Weights of a small CTC audio transcriber.
Model: 2.02M parameters, log mel input, norm rmsnorm, width 192.
Data: trained on short read English sentences (LibriTTS-R), 26041 training examples, 113.1 epochs.
Rows from block 3 of a small CTC audio transcriber, named by matrix and row number. Rows with one number belong to one neuron. Each number is 128 + 24 x the weight over its row's rms, rounded and kept within 0 to 255. All counts start at 0. Numbers have three digits each. After the name is the row's rms in percent of the matrix's.
Before each neuron's rows are labels from the 100 clips, of 14976, where the neuron reaches its largest size: "loudest band" is the band of the loudest frequency at the time of the peak. Only what is clearly more common there than usual is listed. The data: short read English sentences (LibriTTS-R).
# u: gMLP up (value half) (model.blocks.3.mixer.u.weight, 384x192), inputs 0-95
# v: gMLP up (gate half) (model.blocks.3.mixer.v.weight, 384x192), inputs 0-95
# out: gMLP down (model.blocks.3.mixer.out.weight, 192x384, transposed), outputs 0-95

loudest band: 2000 to 4000 Hz
u.84 090:124123111127136141188141152080135129182110097156134106101124122148141138113120109134091179167143090152108144140097090163109093140189164140120103126137158139145141131130192099076106134165089122120154101125166171115111126101112137152162130154124129112135155144143092114167155126166120101118
v.84 099:088162088120126119139125134139142111136115174116143118108126096157122122121093108168125105129125185119121102154112124157126132151185196091137125079117120134176160152132078130126098132089105137116096105148140124129087172139152099115169095142130082154176133161130127116159136122110156160115
out.84 088:114115093119097115100096166145132156118105135134108113119100134129143131131079147128137128163077161104108122151120101130151147124141133141155046151140098105103093126069136136128125133129147118123152166129115100088147130152165145127135131111169138170113132112131120115095098175162122129160

loudest band: 250 to 500 Hz
u.155 088:099135140088096115191126129159128142074136102101135145118141138131153152116115128136114145104176128118124112116128148120172118127113116140103066150123145096121131090104126121162140136105151120120108118132163145146106132150149153107104159155147135127139124179139103097146135123128124148097
v.155 092:129174126090090140144080132117095110137141156113148137144113128104126122082099156130138120132134132136133130101169116109154130126129133102143150100081107102087121156157113083142150186162139132091103149115137100051113164143135148113122139096063100158169153129135141061128137100140086158106
out.155 097:127145165131165109127111132109142138128144137168155132092161121135092075106156131130105114151160127140170108130132148116111144092131130132116173137131111126093108159118121144127113131096123111186085115141150158144161112123129120136148116107119171082065134063129110153090156125092147140153

loudest band: 250 to 500 Hz
u.136 080:102140139119138109170152075142128126121116131155114132092129143165183141120138096144116168176128100117089139166126159124139141089161113130126140134142121122139157110087172122142147144117119113172173174113164110179120120113100164134080135150148118111143090095138120109138129149146081148146
v.136 074:128146142166125124113132082142145093097127146137125105154148116110119144153125110120140108147164120145111112084077110138153113140135111121125176108142136133104114095117107117141113117176090110127104096172111115099100122091134149143124164151135119135118131117109085162115121157121101110103
out.136 083:103110141136167139104145129086125123134161104146132083114130137096124099170117128166123170164116147099125074169145095103141085182126128075124151177146132137142170104079113122145104132159158101117133135102160132122157127170089163102139107099125119141145092134117136170104111153154116121129

loudest band: 250 to 500 Hz
u.163 093:104122133134148131172139089150146149111158092163138104141130117156084155165066128146184128127125118123127097140130140139119155130145111093129129130152157182145187120092090160159100163137128097091108114152146105098133177116122134111152141106126140141123141149131131076096138145066138119124
v.163 085:143168105131109090112112128101089144135133126139116151137158124182110161163142119134104099127134149129143147135100127158126115116112143153140111124133180114117093111101095124085118130114138132145127147147150130121098157151107160098144119127135105194140125152126115112149117151129149142171
out.163 083:118138076141116112132138142116123126091136140114121114146127139141166129146155116112101146120139146138101100138122111106116156111106099116075148090107139175111120054140141133188134122143119134101161076115128144133132161154131126138096113122129116113141126136109045077141116132122096128108

loudest band: 1000 to 2000 Hz
u.227 095:117156104116154141174123150101144112168143113168135155153145103123111127116128091145121133126116151186121133118164142119122142171087121104131115115108147130065173138162161147086149080156094147162141122115115089114117124117157142125122146113153146118101132109141160096142114092198105122118
v.227 100:102151080169108159098102109146119118105161116117074190137143117140123153131182101140126121128155135168140116116130107160130124149118185112146171127146121129113135183135167132125175177148159137143139143162143112142111121172139136100117140139138119163079078120103140117137155114141161125140
out.227 099:113117165119162128111130121148124119121173093163102087084093143160135154113086109172137148089159124143175128138111118132143117129125165148120100111126121097117130122132143135098134137155125119138160157112121106164134143142107091148152159088109109172130155147130193121146142127110118091096

loudest band: 250 to 500 Hz
u.160 085:130107128171141127120143128147181147131140102163168092132148135128154170149125152137121139133095137098116151161152167118101153119147115118085147126165137125139148113114141145084118093183144076114116140143168128157144137115115102151134109127141154124099137128103149131108079135165123093129
v.160 080:118153155128145131114163137072103132143089120161155159114137098158125119152132131112114158153166196116099142081111102140139136164109136106115104112133133136104124133135113144124130141133090102125125115125142118088126108111161154172146142115161118132096182140133123169150081104172136093123
out.160 075:128155094105149099130159128137133128151157147123166132135115103131142129097137102106121144126149157104126153148111136085157145157140120110109115179082102155173159136180118146121097076139142141109123154129138172138184195121128111166103142102120137140106153096153136164121139134146159158138

loudest band: 4000 to 8000 Hz
u.102 118:206120135085120150162123145114153118160122130119105089088129076129136102126091140160117128132145122133164114130125131145141123178115106085133120133130165173125123187126140128126130100135102118098132126082113091092134179098145102116123083140129137112148122172113146140128121090147118111092
v.102 113:126126113153080137118076150113128155143089079090153126143147147113133135139138125078147084102118131114110146110098127154140128150133113118180146130084100171151069104176144130146133134108119141169091153171098103141131159095109126150112109113143167112134108093134166129143097120112153132183
out.102 128:124079126095118109135128158157111135107124127169114138129107109152130094132111120114136128092100131155143128154146120133148110089138169197129111115144101125130129148127111120123124084117154114181119160129129119134149130122099092154125099101138130107094115091112160156121130117119144126162

loudest band: 500 to 1000 Hz
u.205 088:132127174108150158095085116138170098092140117130128147148110134172175159124145134142138103092135107144149134139098126115130197116167131123088133174132099139177157123116149142150104113082136139121119117138116127149157164122116119125090144132139083106136108061143153128099117143125144140155
v.205 082:118132133106152173109122149089117130145118084146136092122116065120166122128108140143109089116109111117127154117115101146153094100139112137108111145113166084153118192132165143161107098106114112102132125102094085117138117116163127145138127166084127171164115116141131143077108159161136159114
out.205 098:141138074172124081137128131124093135139157155123107123104118120099093127139128123142097166136130133119077118136112140140098071100109125097178102091087149127159133119143155130144133141173138150111101182123146126141154138128146139138126101136168171168129090115102111115131113104131085111103

loudest band: 4000 to 8000 Hz
u.100 100:123173121172130116137129108139140153158109107125140114105166079152151087149152135100126117091145139127161140114149162123110137107133081126123120144161154101102084122124137113095141145131101112094110108140125155111121182119097120142145110147133146135164125154108121094142143148142137101151
v.100 097:153131151107131113153112192118093154159121087138133160099144126140138132113118118114116118137143166092137135115131099164122113133126122116134136149064184118144111171117156091161156133095164139126166178096120172119131143114119091112108082131103100159093150156142107115169138146133126154110
out.100 105:132160150152132164104152122109108108129144124128124130150099147130090138116163147134125106101154114129095121127103110091124141126147152123140140124166094084113165132135123114156081124086150094128141111127139095138106124114144103120124158120103121105151120127132128144111121146157149166140

loudest band: 250 to 500 Hz
u.143 107:111120112119102127082130126157100163109139103135130149137139127119136128114166153122115128143160170082143096101122146120117154140095171139159163186096097102168131088128116110154132154103154153161126129175136111150136120143097102097144114149115180115098127112128139136154120148122098117167
v.143 105:124155118119153089130129158139128144150101118109113117128128120147129164073137100154130148111097160157125147112097110161158146151136142127192115136098154164132139137159130099157121129130144125177146121114119128117096125144095122123148126091133153149134107139144141159176110089144129156137
out.143 103:124111120158156118147129074101136093097080152108120157124109131153124164114111123118125144089134105155176134124108140146138141139117118138110129132081107143101145130106202110112146098134122131106119098125141164163181131121131129102128101115149101114141112121116123085147127160122150099102

loudest band: 4000 to 8000 Hz
u.349 095:120113182142144137146135104112158133128139146127108107128137122120119109130139180117069153117156128131127125138125126137133114124121129157091110139124120134075131089132116122137112123174096160080146120102135171102120166140111134096138106174110106157153158126144108125083168087140142159156
v.349 095:156147164150142153138131122112175129129144126080103128148179114134140158139085118080150106084188094105126107146127067136155141135163110129125153119110124155164150148088085121134065141122152148078132104108112108128125080135082128142089084176114125142110079116161137153100161121109104147134
out.349 104:136125115158129109151135124145134146131127170130119100144153141137105096167143146131166117127161126151126169083120134135099145101151079118092170120146150124160111147127053125111156091113188103140124123152147141076135133094139107119101112142133141129138173117103149122155092115172145135110

loudest band: 4000 to 8000 Hz
u.225 119:140128196166174103178140151108145156128106078151095074099116133138147150150148070126122147105124129114106155110126142154124109187111117159142099125160154150150123110108125105147104146152149143153104200111111123142104176136119098123129148118134115161107102183116132147144158120104102142124
v.225 107:134088122138106084076095143042124140156101099133118109166138162147141119080170080112142079073119148165113125101122114153130107132126107132139148120130116155124105135144135080148130127125135140128133149103123124130130141124081116155124154105119135126110144127132144162186109112106077134110
out.225 106:107119074161129092152119112160172159122112131127152126105090138112152152124151128154123117108183104162136148103142117139127138124176128152110122147132162117132112127145146161158101155130103092145137081091135112160139130128146148100084143121128144151146126123138124102112108123164177105095

loudest band: 1000 to 2000 Hz; 2000 to 4000 Hz
u.44 101:138124106123140135138136133120114129133094171094094088143108129150099132084092114143103140107083146150143142091088107126088144134123150146182088126142121178139152165094197131106086105145112163149087103125152155111143152094130164110147120103154182097166137143189131095134113103102113129159
v.44 101:092149112128121148125117138142124124140138122125158150099158136145138131113108146167177073126136125084120127129104116174122147129137152130184073109149135140104100150121128099146116122100128113091112146142122108121085124160153115116089145133135133145119063093151105122176127144078079114122
out.44 095:088139149146143153113113122161113083142170140148117167113106092135136129116091127121138116144097146126142117139086199114120159104117107164134080132157151120112150151169138135136132127129125111144103126139143138132080124125138131134106128100172106104133185137156125140137101150116177061121

loudest band: 500 to 1000 Hz
u.239 102:149172119184145142116111121117118125151135150123133132181107090123132082155142121098179161108122133099188142134108148122105142119132146110108123163138115125105140153136126089126143142093150099137098183146107117146127129168108125108090108149145094144127150119127145106096124160112144116181
v.239 100:132127097146133143131144149103106122123103100109103101137116098130130080097081102093146093113124157143186114127103109154098119150101151116151153145091146138132088098134125066119128105124179120102170110088123105100142118169144125168114129110099126102168122142153124101190153159140116114121
out.239 097:125083146139123105159109130115152135153096130127113134141104069132138148125130125158064118140132100116134126176185095059105116077156116098121137117104127100121113129131185126184142155160106102139127184110130118113120119124131120140115131070144142122124115135117148120157129124134103124147

loudest band: 250 to 500 Hz
u.240 098:120132124141108096116103084158160159141105119140143085142142118146120116140119162121141110140103113113099124147156150162095115103084108162165165139113058124140126121122117108162161113077104115144127112088117106091120142127162150124149140123148120125141100090117130161107111136094099115102
v.240 125:123150100149102085126124130148121096110123158134116109146104141115096095090119129145130129113132150126149108110144098121117123119132146133126192124164126122125123136142125172110119106156070123100133100110108124118138092116118144141156160129134140105142160174111074123110097059129080116115
out.240 090:119118130131174111156158099153133155128058124159126116129108144139147108098094129119105122144096103167140157126118155116098106120153150122121145120108124135148132123132138125127158124150109110116107066117141134140142066114132153124144141131126161102101138118129097144105153154136068120044

loudest band: 250 to 500 Hz
u.79 092:098119135096139157164133123162113134125136129132150122118131125125131152156120098193140138086078129119123140140152145105094129150101129135121140137156132153129152082108141151147175116126127126086126128144142097122149130155148122144151160152135129182094137110128164149099106094116128152143
v.79 102:161107100133116112120099136170167185156121094118059138175150149125111152115140156072108090104137153142143110100128121129120125117092126140122124106156075109094136133160136106164121164120162153114106119184133103128139129172114097170153171125105146161094126095158131186154101097096147115135
out.79 093:109116153151164138107129112130110180127137054128126095152124125125137183110124163098114102133104133162166113167119151158127123137133135110076166085104131137126123144133151110141122114132149116168137165098121127212122117116135131152086155164114128149124127104183141135125114098127165142140

loudest band: 250 to 500 Hz
u.174 101:157128104127171107101104174105123136104140139112148140109152094072147102145122108120128130119167117113184154107158137145112137158104116128125151164115111102132110084119129128087151120102151116139152152109135184161138065102079116114172136148140142132108099127141121142124109163174088128081
v.174 128:135172086153158135110094099149179133156136131071124137137103132158137180075119151108124165118155159155083141119109136183137146122151146117118184137119160154113137112158150126111136139139110148090154113074151118138111178124120091120170170111125124153128154138139097148120086106122107096114
out.174 102:140142122128145117073146197107131173121108166149112122108129142112132129116109121167075113146160129144129149079094109129136114132165139114112149119139110124114145100115134104119123127136104145128142129149132139163142145128137107145163138105155160146159125127082072131122159098170102137117

loudest band: 2000 to 4000 Hz
u.11 108:110132170138174130090109092126114172146119150144144145132172128139150144115140137072104118105134163120146116119130134146120109173144122135129161138163123140161109111157103133137131158157138089153134113120124111142113107124120113112096147124114133082098116133084127107173070129158119160145
v.11 117:123147144106129121108130132156156137093119132094128158135119146140083153080152121153131133093133129171156088068118117121118105107123174116130126138137132115134095172165111146098118147086141146121132122113123103107161106112096094124128121102129113158086129167124114156150130075146140137124
out.11 111:149151140112101160128147144127139107103192130147085078151105135120111101144118144104125138121133100135102150155105073121141145136109124116129151137134160151168124085162152118148144142170110132121103156147126120093105160128116144173143131119147148164120097162137160136101115152101135111111

loudest band: 250 to 500 Hz
u.121 087:116096136117079116134151100124126166110118099161132160123120154123149121094140136113085155177138111164110112150165154139154154087186096107090144111107103099103138128115132158124117140121171103176134113125110142120160116158168128144096126156148161106125111164142132101148091135153144146071
v.121 084:155175120127170089100122117134124142131084132121115057110122121126126162093099104138100131130140105109133083120128109142133101188097113130159130094128101126123142098103098112118080117124113137119130085200144143098094129138107129140160106125121145122135130139152141123133103101117129118123
out.121 087:123125126138132165165142145132116120100197115162116109129149152142114104123136152185149103128126144094145115121122109137126162114139096156125091138120134114123137164153085136080160144159129125141105117098135093115151128123109102050129179081072115101156124092091172118138098112132106127145

loudest band: 2000 to 4000 Hz
u.153 098:106133137146187146133148092111146149135100127126151131138149118145126125127165114124105156128101138105182162144132154111108122130124114157137118134123088184100100103119143152130135147132128127171182117171137097132114143091125053125126111130150175184093084121071095097106112134151115147163
v.153 094:147084092123097130096142144108091138098148116117141133150132109118119119137145131115093059121125122167160110141105111081148147158095147168121160162145113143125110140167135128069098163161200160094134112126109114139148106120102129143145131158151105134142158110141152111130133140107082149161
out.153 083:130114172111171129141139129142134119186097128126099139085184126099150138121128152145113122103114135172125149120147141134099120140146116148143103123111104129139121096157163112151086151146115159138128174138169099116119097151120166122135168129136149141122148134156131123121088092096137116154

loudest band: 500 to 1000 Hz
u.128 100:127159169152154173137148111148159093130124114174116165125157138167163113137147125135145143133107150104118128159129154148166159119094138131142107144143128132124135173136144125172157112142110116166153118131139153164099118156117142105067145125162086114125149149110133122121118137122135127132
v.128 091:100157111119147108049069130137119118145128126143132117112100071130094162142122111147130134101096120118146192184073126145109148150089152107130108134092127154085129152152157141144126102114132143108158133162111147119149118166139161127130122076086143126101121078144166136161104145137138109112
out.128 097:164110123076115103140131125115109137113113169128099126127155140099144146124113147114121122115139112108103112116134161041130113106132114140124171086083150093156080107097132142114146099101121150116102142089120112127132170115096107106111116130137112146109130143113129086092097137100082177162

loudest band: 500 to 1000 Hz
u.129 091:106135166106151137159117152096093121087137099138146166134144061133096078122096130114126092111138116116138172109106134114124099117122119078151098117135137129142125173132121108137141143073119109129120155136161128152119149114155162129118151132154136127107117130151141174116119155161135129160
v.129 107:135130122097132151146101121113156134128153121114110152146118141122113142104169095114073107124166069114158098120125132120096135149117119176133141146144153142141103102158143140115122158102133144080159157137134087143174112160100128140096102124107108148154156150169130130145130103097100082125
out.129 082:091121139134118126155101117120126142140162112084122173097127109131127122065140146142171138160081139116111124155156108157110134120099116086137151152104083137106153076135139172093111125135158110112130142126141096113140132118144133145115155125119135117098099154082145152108139131126145112143

loudest band: 250 to 500 Hz
u.244 108:115176151173136132128133149149097087134103156125102111121156105095112121123079128119100109141102154147134154110099125144159169150125147108129117153104110142116115139144105125155139126178140112154128109140118143124159147113117129120117129116121158102135176095137103123159089135119117131093
v.244 101:115153173137126134152156107136114179158127110109149085135149125140122112076170131131113144134150179127098133151111116124126111130180166167101088129122086143114092124124143131137118159106112136168134147101129072101147151117126110116121135146107112137123171179183073112162123105130111124181
out.244 111:089104130163135095191120125123117137168197098104170117158112140129145152098150157150158085117102142154123104136184151121156120126136120131134115121135149128159130124130140084175113117110123114101105111150157172168132111144123113144090134141143152134115133137091161106092112136131152159146

loudest band: 250 to 500 Hz
u.195 086:122121138124141115180128131116124142123075053142123135118119129092158107120101153126141092148149129066121124135120163156115107128172097143112127144119131080155120110083135149142144147151125088155105157123177085119074141103143124130139126143133109111117110095109155120153121139114202074125
v.195 089:084159062142139128129121080147163140117142098133105135124136133149120115079102084126133106138171124138118153145112133184142120104124140134141127133083110091147118129085100134149107133132162112139107133137140099141164115124087134114111107117076115079089138129144108132121113115149149108124
out.195 088:114121148115134135101182131124089113141083153114148098154123112111130099123121139153083096123047129115133130141173131118120121124153152140134116126155157152103165116066138107100124135144129120092135139063119111170145124123124149184111118137154099126131139118101126167118129173084122140121