A small CTC audio transcriber, trained from scratch.
Model: 2.02M parameters, log mel input, layers 8, width 192.
Training: adamw at rate 0.0012, 23000 steps.
Rows from block 5, named by matrix and row number. Rows with one number belong to one neuron. Each number is 500 + 50 x the weight over its row's rms, rounded and kept within 0 to 999. All counts start at 0. Numbers have three digits each. After the name is the row's rms in percent of the matrix's.
# u: gMLP up (value half) (model.blocks.5.mixer.u.weight, 384x192), inputs 0-191
# v: gMLP up (gate half) (model.blocks.5.mixer.v.weight, 384x192), inputs 0-191
# out: gMLP down (model.blocks.5.mixer.out.weight, 192x384, transposed), outputs 0-191
u.162 110:529511511451504518510523546446493491535544596428548598530497511490522507517392511479524534584539457540471444544507472481520505633495517534473564518465580500589500464441482447466450484548547521555556489529429544441542672514483398496567547548523475503464554477584509538477495490510461578569543529536502496485454473572536564486437546505554472575545611455476510524463538498449515579405567547607437507578571472408628553522447481489474500555475501570481512547550503488467378519452479514504417507548540537465483479469505433514486532465584587641513584421533514516548550521521496464547
u.163 103:576490448507452498536448516498517538477515571545577502506466490502553498547475472572560521498490421523454544533584512570469518440484442488527545463471409554596431431484546521510517533486603489479478370538475521449458589519480619435373449533588550514460507510499403429489493456475530460435465557524393586461482455505599417556492532466576480451500585403509486445480402547556542563572558576517552453475549503502511464527542548517590507478508496535479483426460589441558558578455467511505548480510493473492485412526451482541431632514445482516454576512469410469490525508529519506571
u.164 099:433462425454423488572563467519630472537487479511508500474436557488539563490397486535464512531434556544436532414547513406469430461532445590537451492499496565494530441493490536396510498569464387433470518558557491537480553533558477621506549457456569480608496509559477570521475588557499568498513412482550534529390427473605464621496430541465518445566499501460514563526612532589498450487527604558527523487542430547542512455456550533488531579528558496463491468587438518493483551507558516548516510553441450494459476567495490511534514485443495477574477571519470511506538443438482544456
u.166 109:511538556478555533454494444441491498510516459495538603396500564548481519520541501549552486464533416395548495551476523464513493522473494455517511503438494450434549535557562564550490520472506547574524472455531420516572447478531386449539483498545494536535457497537419523519553419566440499505349530501556494410499519484451414536583479494527425517544460491467484423543466539551452470487471500439516433410484461534497426526495403643493565501474469517550479428421533518479550565449603450602503503356534567530497467483499554461614471471536477494437609467529531516419486408464490561468
u.168 098:473483478488560501480567495404448523446551461514560527591575498501502532506438568585534533519559540477497483423468533452482575480416466466482572473522532511502540537426408466559478536443518449506493527582582492520538475581516441420485490476480529523472586541564442444424507467556542507448410474501517573584503549509486498532450532458479471529532487531504495492543472506330650511645499503553473483417527591480577496462535543463506528533609482549494536483524570520427442455530629490502456504444555516521349487576493432488458537532499478500523510427529446477464530394503423503535
u.169 101:544518556514507447500527502577555463515470540503638445474498543544438422459472499430551510541525511494497413494464522527547490531493449492496550452560510535633545481559551579544448462519532452534461542546519473540461629435506631550536561524484460473490401500529587537453512537499596523457521482525459539525477519538542552509490487486499450469452460519498520452555549615462477386502466481377496541473578443490522558461564483525461574563414448487473537590506490569542480446454401409544508488519535523524489526537524488552455518526483470543595457649519416533559558452598567567555
u.171 127:429437528564527660526432492564558507492498392537449450378445509476546405465500446511494539533478587485479547587549484467529508557546404524471481535459517588538513544544537497465593488477551570372529551478415543533555481485540430495459469451388535477474450468523449521501478501522478426464465476379471505540547581458500569392418576451471581547498470438569532490478468425468467495421480567566480545540411544509448460558500525446467549435530478504487472496540514452495521573528518559514519435507424456478517451492423573469462452479465470417495451477488498444557514525468495548398
u.172 096:587519525578581556551560570451465516643459514578507572468504381539475536505517421513442501554538469469477412542520550490507365447413499497535419536522561538459475479456473594484506479555467452533483447565549459468486538499427500569608436466610539577496472547496548409438611566512482512614409509519476514458480507517510488567442397533448445479519512477507422501515496498504518484531517453481474562458556528445522490393455601476411484510489481471426406493475529498529522486553489452486539522569564486478502464519524416576494538557513510449467560409497508561424460467444470491489
u.173 095:556537519537549479504567580504453475520517493549504548454455492465471497506454518481571517532462570433430446535602512509480473532456546364535605518459510468490549496509448500612514532570477378605554408472470473533605554579536401569533467453548504502455666492475499466498524530471519390395517431498441445544488492527479438478430515428447492459593521546531609481531521531511516524541620445587435591453563480576537444538469484540478499435486458535507563493533543501497530550460446421427529502445465475488538508484458501511516463473462482449524495491510572496465435486449495590571
u.174 097:481500536363526503463532511492527500385571548593468458550415499451454578489438438573562444557472553494512491479499554499582578486496506461479530538423438445544492481489445565550536480540547488427506537495457463547528486465580464427356491473506560539426500564413439525487615467484527565514515573532505551480473565499487481486493488495395483575501484508477544435412522459377514441459452487534437556459526459465591464462487496443456501432492500443482490465574499553504502470487561584456549333537517449506463554476532581526477431458464535527612527551543549536552591456495522514545
u.175 093:517481598527505566616461508375567382439539479493497481497595505473561472534524511538496463497471565503480485443388558382502511454524417400481474544487425477511532485496460441512518471474451376466579457517540551455438405556448516418557546501465558473475467504534527609437424515485480544522573515514417509513424494509491536503537423561519513454493537548465511548509532567474441388516480418508493412524611593519535523496530512457548502494463547538429575504447553516583638443530547523557517542584515517562439530452561516544524505543473537562474478527482501490494529488539441425536
v.162 109:486479405461524407395473584433598455536445470469470448485519538450503517502497477426467505495510503499484454551464508496498538501472545506618508463427506500478458469593460398433395389478508422584517505476428549476458529446483447521527533456553556498507546507474530489545390527528499528460416478470596565602462565542479454392515447498531541562526554454524496495484594456451431508499604484541427556463471438461535550534513535597424444526505561460485508462501563487570478564622478490466601462463515486398585499473470535529547488440540420552472593473470579527515454506539506552474
v.163 108:530498501498435454583390609499434557453528510458496538455528477418505535452528539494574501436452585493454559486472451514600510510478565492557543583460504513492429480578572461436541534494572559462514471523495566451421470439480524515538466424391482489508498563452490421492486487461416502472424491424557526482536496527512472383507537533446492502588535616533510465530520478575435613459658524533536467529522509494445565560513568460464486454423510484493594486393511407516495476476534477570463468554510569523523445512477571482452553418497471463464518433513513345519483558541524523488
v.164 092:443476481540510535503480551519527507552489475426447432411505486460536535456501494446471577490545509459521567467461478535503443632512466455514608542401456540536532401508531445447507513528426543447496497513447444573558594504440381414595488371495564531512515554454470423567508474545471487537443484465480385555477581458521451480504420505446473440489504513495398525510524437548428494449525496422445502487454497480406580488526539518394475493442475462549636480483518515463548551432458463486527601517460438503462501476500470514522476473594392543516442455408479579568494505528465544456
v.166 095:476450500482486405449487522469511526555455431463458547400617498422545508490587496434547514497503593529504583551458510487458493573540471523508565483429457515475367466537453398513483537440460480469605388474429532450473483534505494533466451490549541466544564444516441572562439470484431589422566486478459538429411462569518467483588525422461466476493547475466540483497504512469603544467457604412485486520487415498519541445463442487483477409491593472487518534503540554445551530467496518506433481548482366471518554392539478415460475464543466485507562512463496420515513512591427554529
v.168 093:511468497430476485502443516488578549473466487430423480465476538516534504423580405479592550519624466498518541570478498429513489562418481525464546536509534503431485485508530600508503505427556455451428473550538532509563470540517425454486407538439478460472454525446472524507545453476455474506524558536502450601452472494511463467465480512532551544579456554502443591450468523427458565494531557495479480555521473524570554476524523589513491424508565501513563451490458430472593489611509570454602491488516474511448433520435493543532520477404394573381574510380610463593573558544468469419
v.169 083:444476579508557489549456504497604534438458479448496444539566469536594410472461503512500504530522472469492499493462481568554490508369459506510481502308424611577493554490523527546493514421552494559433576508431530505458454468451515500513506516449512443568504562477449578524454518522506475432482556506567517588486439536461573526529505510483529473516425521504440547495487468577487491476552501295550527491524450482572488506538540489559484535500551650528471478421532416515495484564437527526464463540511450532499495513518475514438571429577445510486574556525542575576429566552562549471
v.171 093:531443527504467461373511569534405379608484490532439542542517528431528520560485511546514343454552495512566563448427469560491426456489474433501546521479509601547509452522490492561547524499580461495565502441450477489528479490512450511513508543493443543515577502586516514528471565525394532561500560518437541574447494476393507513459425480516509425482477521480649523466497406586496505473575510470464547559461438510476384523508357556436502477536567514500522416436490427472469508547549505446496498578562491476450482467526522502552530447506567491463477474416601432520461540529527500460
v.172 097:489459465597606475464466517577432532502504497440529428523492558480549543448570472492594525495425467510538491485558531530441473535417510490471563486529393578529436501577518487533481563456424609616492584467465517544505481573560499485514513496437371459425405530527519469576533516477485578567564530490495540459550493498426483524500510544504520502532523596557559527486548444538461474442523590438527516549543528574515534603537488555490559505543554467415476445546467458603520523555545470509573520409537558535471602560489460529404594426499488496456558546464530511617524492521569521471
v.173 117:502484519541351420561511522515496472489490441484494550432514480485450537531512490390420479548463525482458546540488479468557460433557520518433500553535574482496521491555499387454386528541436517419548562518476536418430537501551497484564516392437454477487477414495477435552520506545501519460516538484502470483493486435476548567465477531532511478600535522503634596503547473487521556508625564494573584621476476606525516553495542484387498489527484540419529463547522501560466535535570479531591534487463498466561508544515547439496502407476462468470576454462485364557576550576549519455
v.174 089:566452471517472491436482460591535513459444504392425475537565569541478461465575398496523607486547489563527441584460547602543538438476513475532522544598495498561548520543547481417292489501543587552567508485532533482510480489406460549452517559389534481501437435559530600568573466611467507535554571544516432585461433403521432503504474523584550539469521585503471482522481513442577528557505541546559477478502520506457476489437484476553563571437534548508553454546548522481470511498533522462521507452542453458497487525547498527570546455461465544485606486509538517514503482555482497533
v.175 094:494508605547470496521481571400548507466404419409506396483423500547439485474532355454521375424444525484471542530445445496489579532458509455541424585492548421600500521530531447473395525532470599545433564475470511509504476477402547541514497500576451541488461656579513479502479446521453520544501510515494518507457431542474466426480489548438450586553479494603460562416530494482450576527443459476453540489483562508527489487540490532567555558520465512501519491503555542486481423593511585515589494566562449492511543466504580455515453544575550555450522498509528559512479523496487536559
out.162 090:561515616530569387559486474513499564408447499544505486489525502595553448555570434494591569548477535477551573522471578575521519498548458510490438475477469496447490535471440542529574476454464562552450533430566455515511529471499442432544546555523443421468404412420486393441479546472463496480535512438529617595517455532393448508529463490477506521563527533512473486529533475511452513562531546486482452510489544561430536481479517540563428495461538452507440615562454465442530538503503455436540514393476526326568578465593526511542482486503491488434502560430555465491495488448434518534
out.163 092:489507497580452510513546450595455394476460459488493531523608453500517466505445463574584490549450540560399394495444513448521425572532483534487504682464625534424579493453499503548563499516497554503463479459482502567532496481497450451560529512449474450402451469433596513516501473507563523581524525411483493537471515522411537505508483596527476436452508527475483526556515460500447528554557441408521499546529517537499417496509465451359520479463540524541502488543584502532494432510559482512449552481495444455510540544420462529485527384572533494438428403587567426483454428506498509489
out.164 092:507482574543492508546512519486428535522558461460511523512571481542475318505601527499487415512491484508513492486555540628543491505559499534394487455491490477601501554463468506553591527485566506528441548486527455558523507484569468483524531547422476453509471490456511442454557483449440353587510519423506579474538512464410563488512450468511571504514539578507483398534416500468552472399452447491554460515453515435470552489531524441510502484517398534539512456450521520463554426406497594419340513445500536447520497461417482494524559510417556486439501432487592489489493404529486503496
out.166 117:481486504471456583471516498554492446497544585499446521459557487417519545611506454574428497465530492551525441539424503555527474444595594570530510525514477492521437462485538529492456484564532477483503501568479523511466497507452532476594575527448595608485512426525476463491515340475533501483570489525499411439453459493483564439525387456466610438472495458451533504460508402537494519492469528555518459480549535515483495587503528476505542482498504620529463457531551494493373417561558492395478516529460501599514428615506574523420558402427562442577499520488452596545464530494505510533
out.168 099:585459536496409462477442416544664510480475464523545492417471512469482578498507492471512498560434496498491483567540517428503482515505501668560500439504520495467539456488481520495551530516544423526459494495453506456497539444439510479546446494494563471516501511494609512494464493465498579494460525548504457469592545550499395517587505589405517384430563473466446521461462504561399481466524468463482447466447464525466499505416451438456386444451465535481523527454510448545568439420460457569537462502487620400580405516511485537493568519534558530507362512508415480528560572484459539488
out.169 094:497443500484482478527586452515547457587519597427491474439516430547513471424469478460454556447391572620534505399523599555455456602455499515509573454455552610501525497473467536462480483496581539446529494473578471476595495595492508529499397475559569394489598574452582487475465563562423519556543539545529516571506423547500486458500451499549528496570558492514461551545442484484534456496436490526462438449472498602499447499499444512510478494531473450565499484526419448490566595476474417416450493540575440361478482482528487539500508465549516467454435492481486474482443495483421461432
out.171 142:624606511470450501438562496521510473481513558546546484589502463551532499564441537587564476599486523570421407439471480427538404420471501551512542499553491442527550466443434607492453521501445433588527481549537467531508571434441502470532505598594436484469516457477525559479564410404473484500576503534520531464497434552466438570414461505565523486471495548494486532428531531543472491548451391560568464372562472487467551436583498501567519473522549532540548463496468493434512409514533405496467511526586509525549554539528470552471542446575577513469471497527468529506470593532462515531
out.172 096:529517477509466432447433523522419493488574563576555552581462485460456480436578596464480515504550490429450500482470449535573498424562446459467479525403417549526460469461501547531510448434441520522490499536502482532517555530499439507551599398528558505504503636500454474467466427627542575583496525530479513523555550538532441616548540558505389478482469502455501484520524537396597519447555544499514449453538489458565523517514527612479572556581561481438499417562545521520428380496435526585572476552487473518533483406431596491443468510522544473497470485484495465443469571493507504490
out.173 095:441447476538555661495483570504508524474496502560389483458522494446434573423449484448503472522510530461505497413473448574444555468486537643477490520375434550495440580443516447534477542537441552450511572477514546547503396466506508528498494375494532422394463521483516509593479473510436473459457468377559583434503510500488535532505496432490488523514554452556487460485525549431471488553544470481530509488441492403516436483466596571447509472451547467440479542600417469540485429550461485491513476606561580468447498457549548432491573448520466500490599533563488523562510460473491476531
out.174 099:561546530537547426510539414425485497579516544503555539499565532499353439416581494453449525502474491488538447607446469498464576539505553514402477482595485457472509466478499495474498542507448541421531472460459541555527461444509484497451387562571535473460509460471477440548522562532509480571501482567547469596456479488518495489566518538497620454384475457537525487462447397518485496542612479458556470508438555514478488473544475593505570543485548522445560443526444556519537534501555560403503520425580409422556506542513429623467489404568426481481441459524504494486525514546408483462
out.175 099:474632453500560449409503518493508570609465575478477443471548484547496536543506564496475581536537558555457463487426539530447462453488513463471536479478542561521486478574547507438498513484486520603482398519533537566491497545444513543574533486541541523391512522492455467554558573434584525477542491479517526510538414564555456438535595478556551543505490551531501610511450507507546483577526486411577504384589426479507470517380475483423456518547543461508560487467473450406495621500473537592487575534523412466451484474491489525499513509441527503565486438428512456540436529437560508642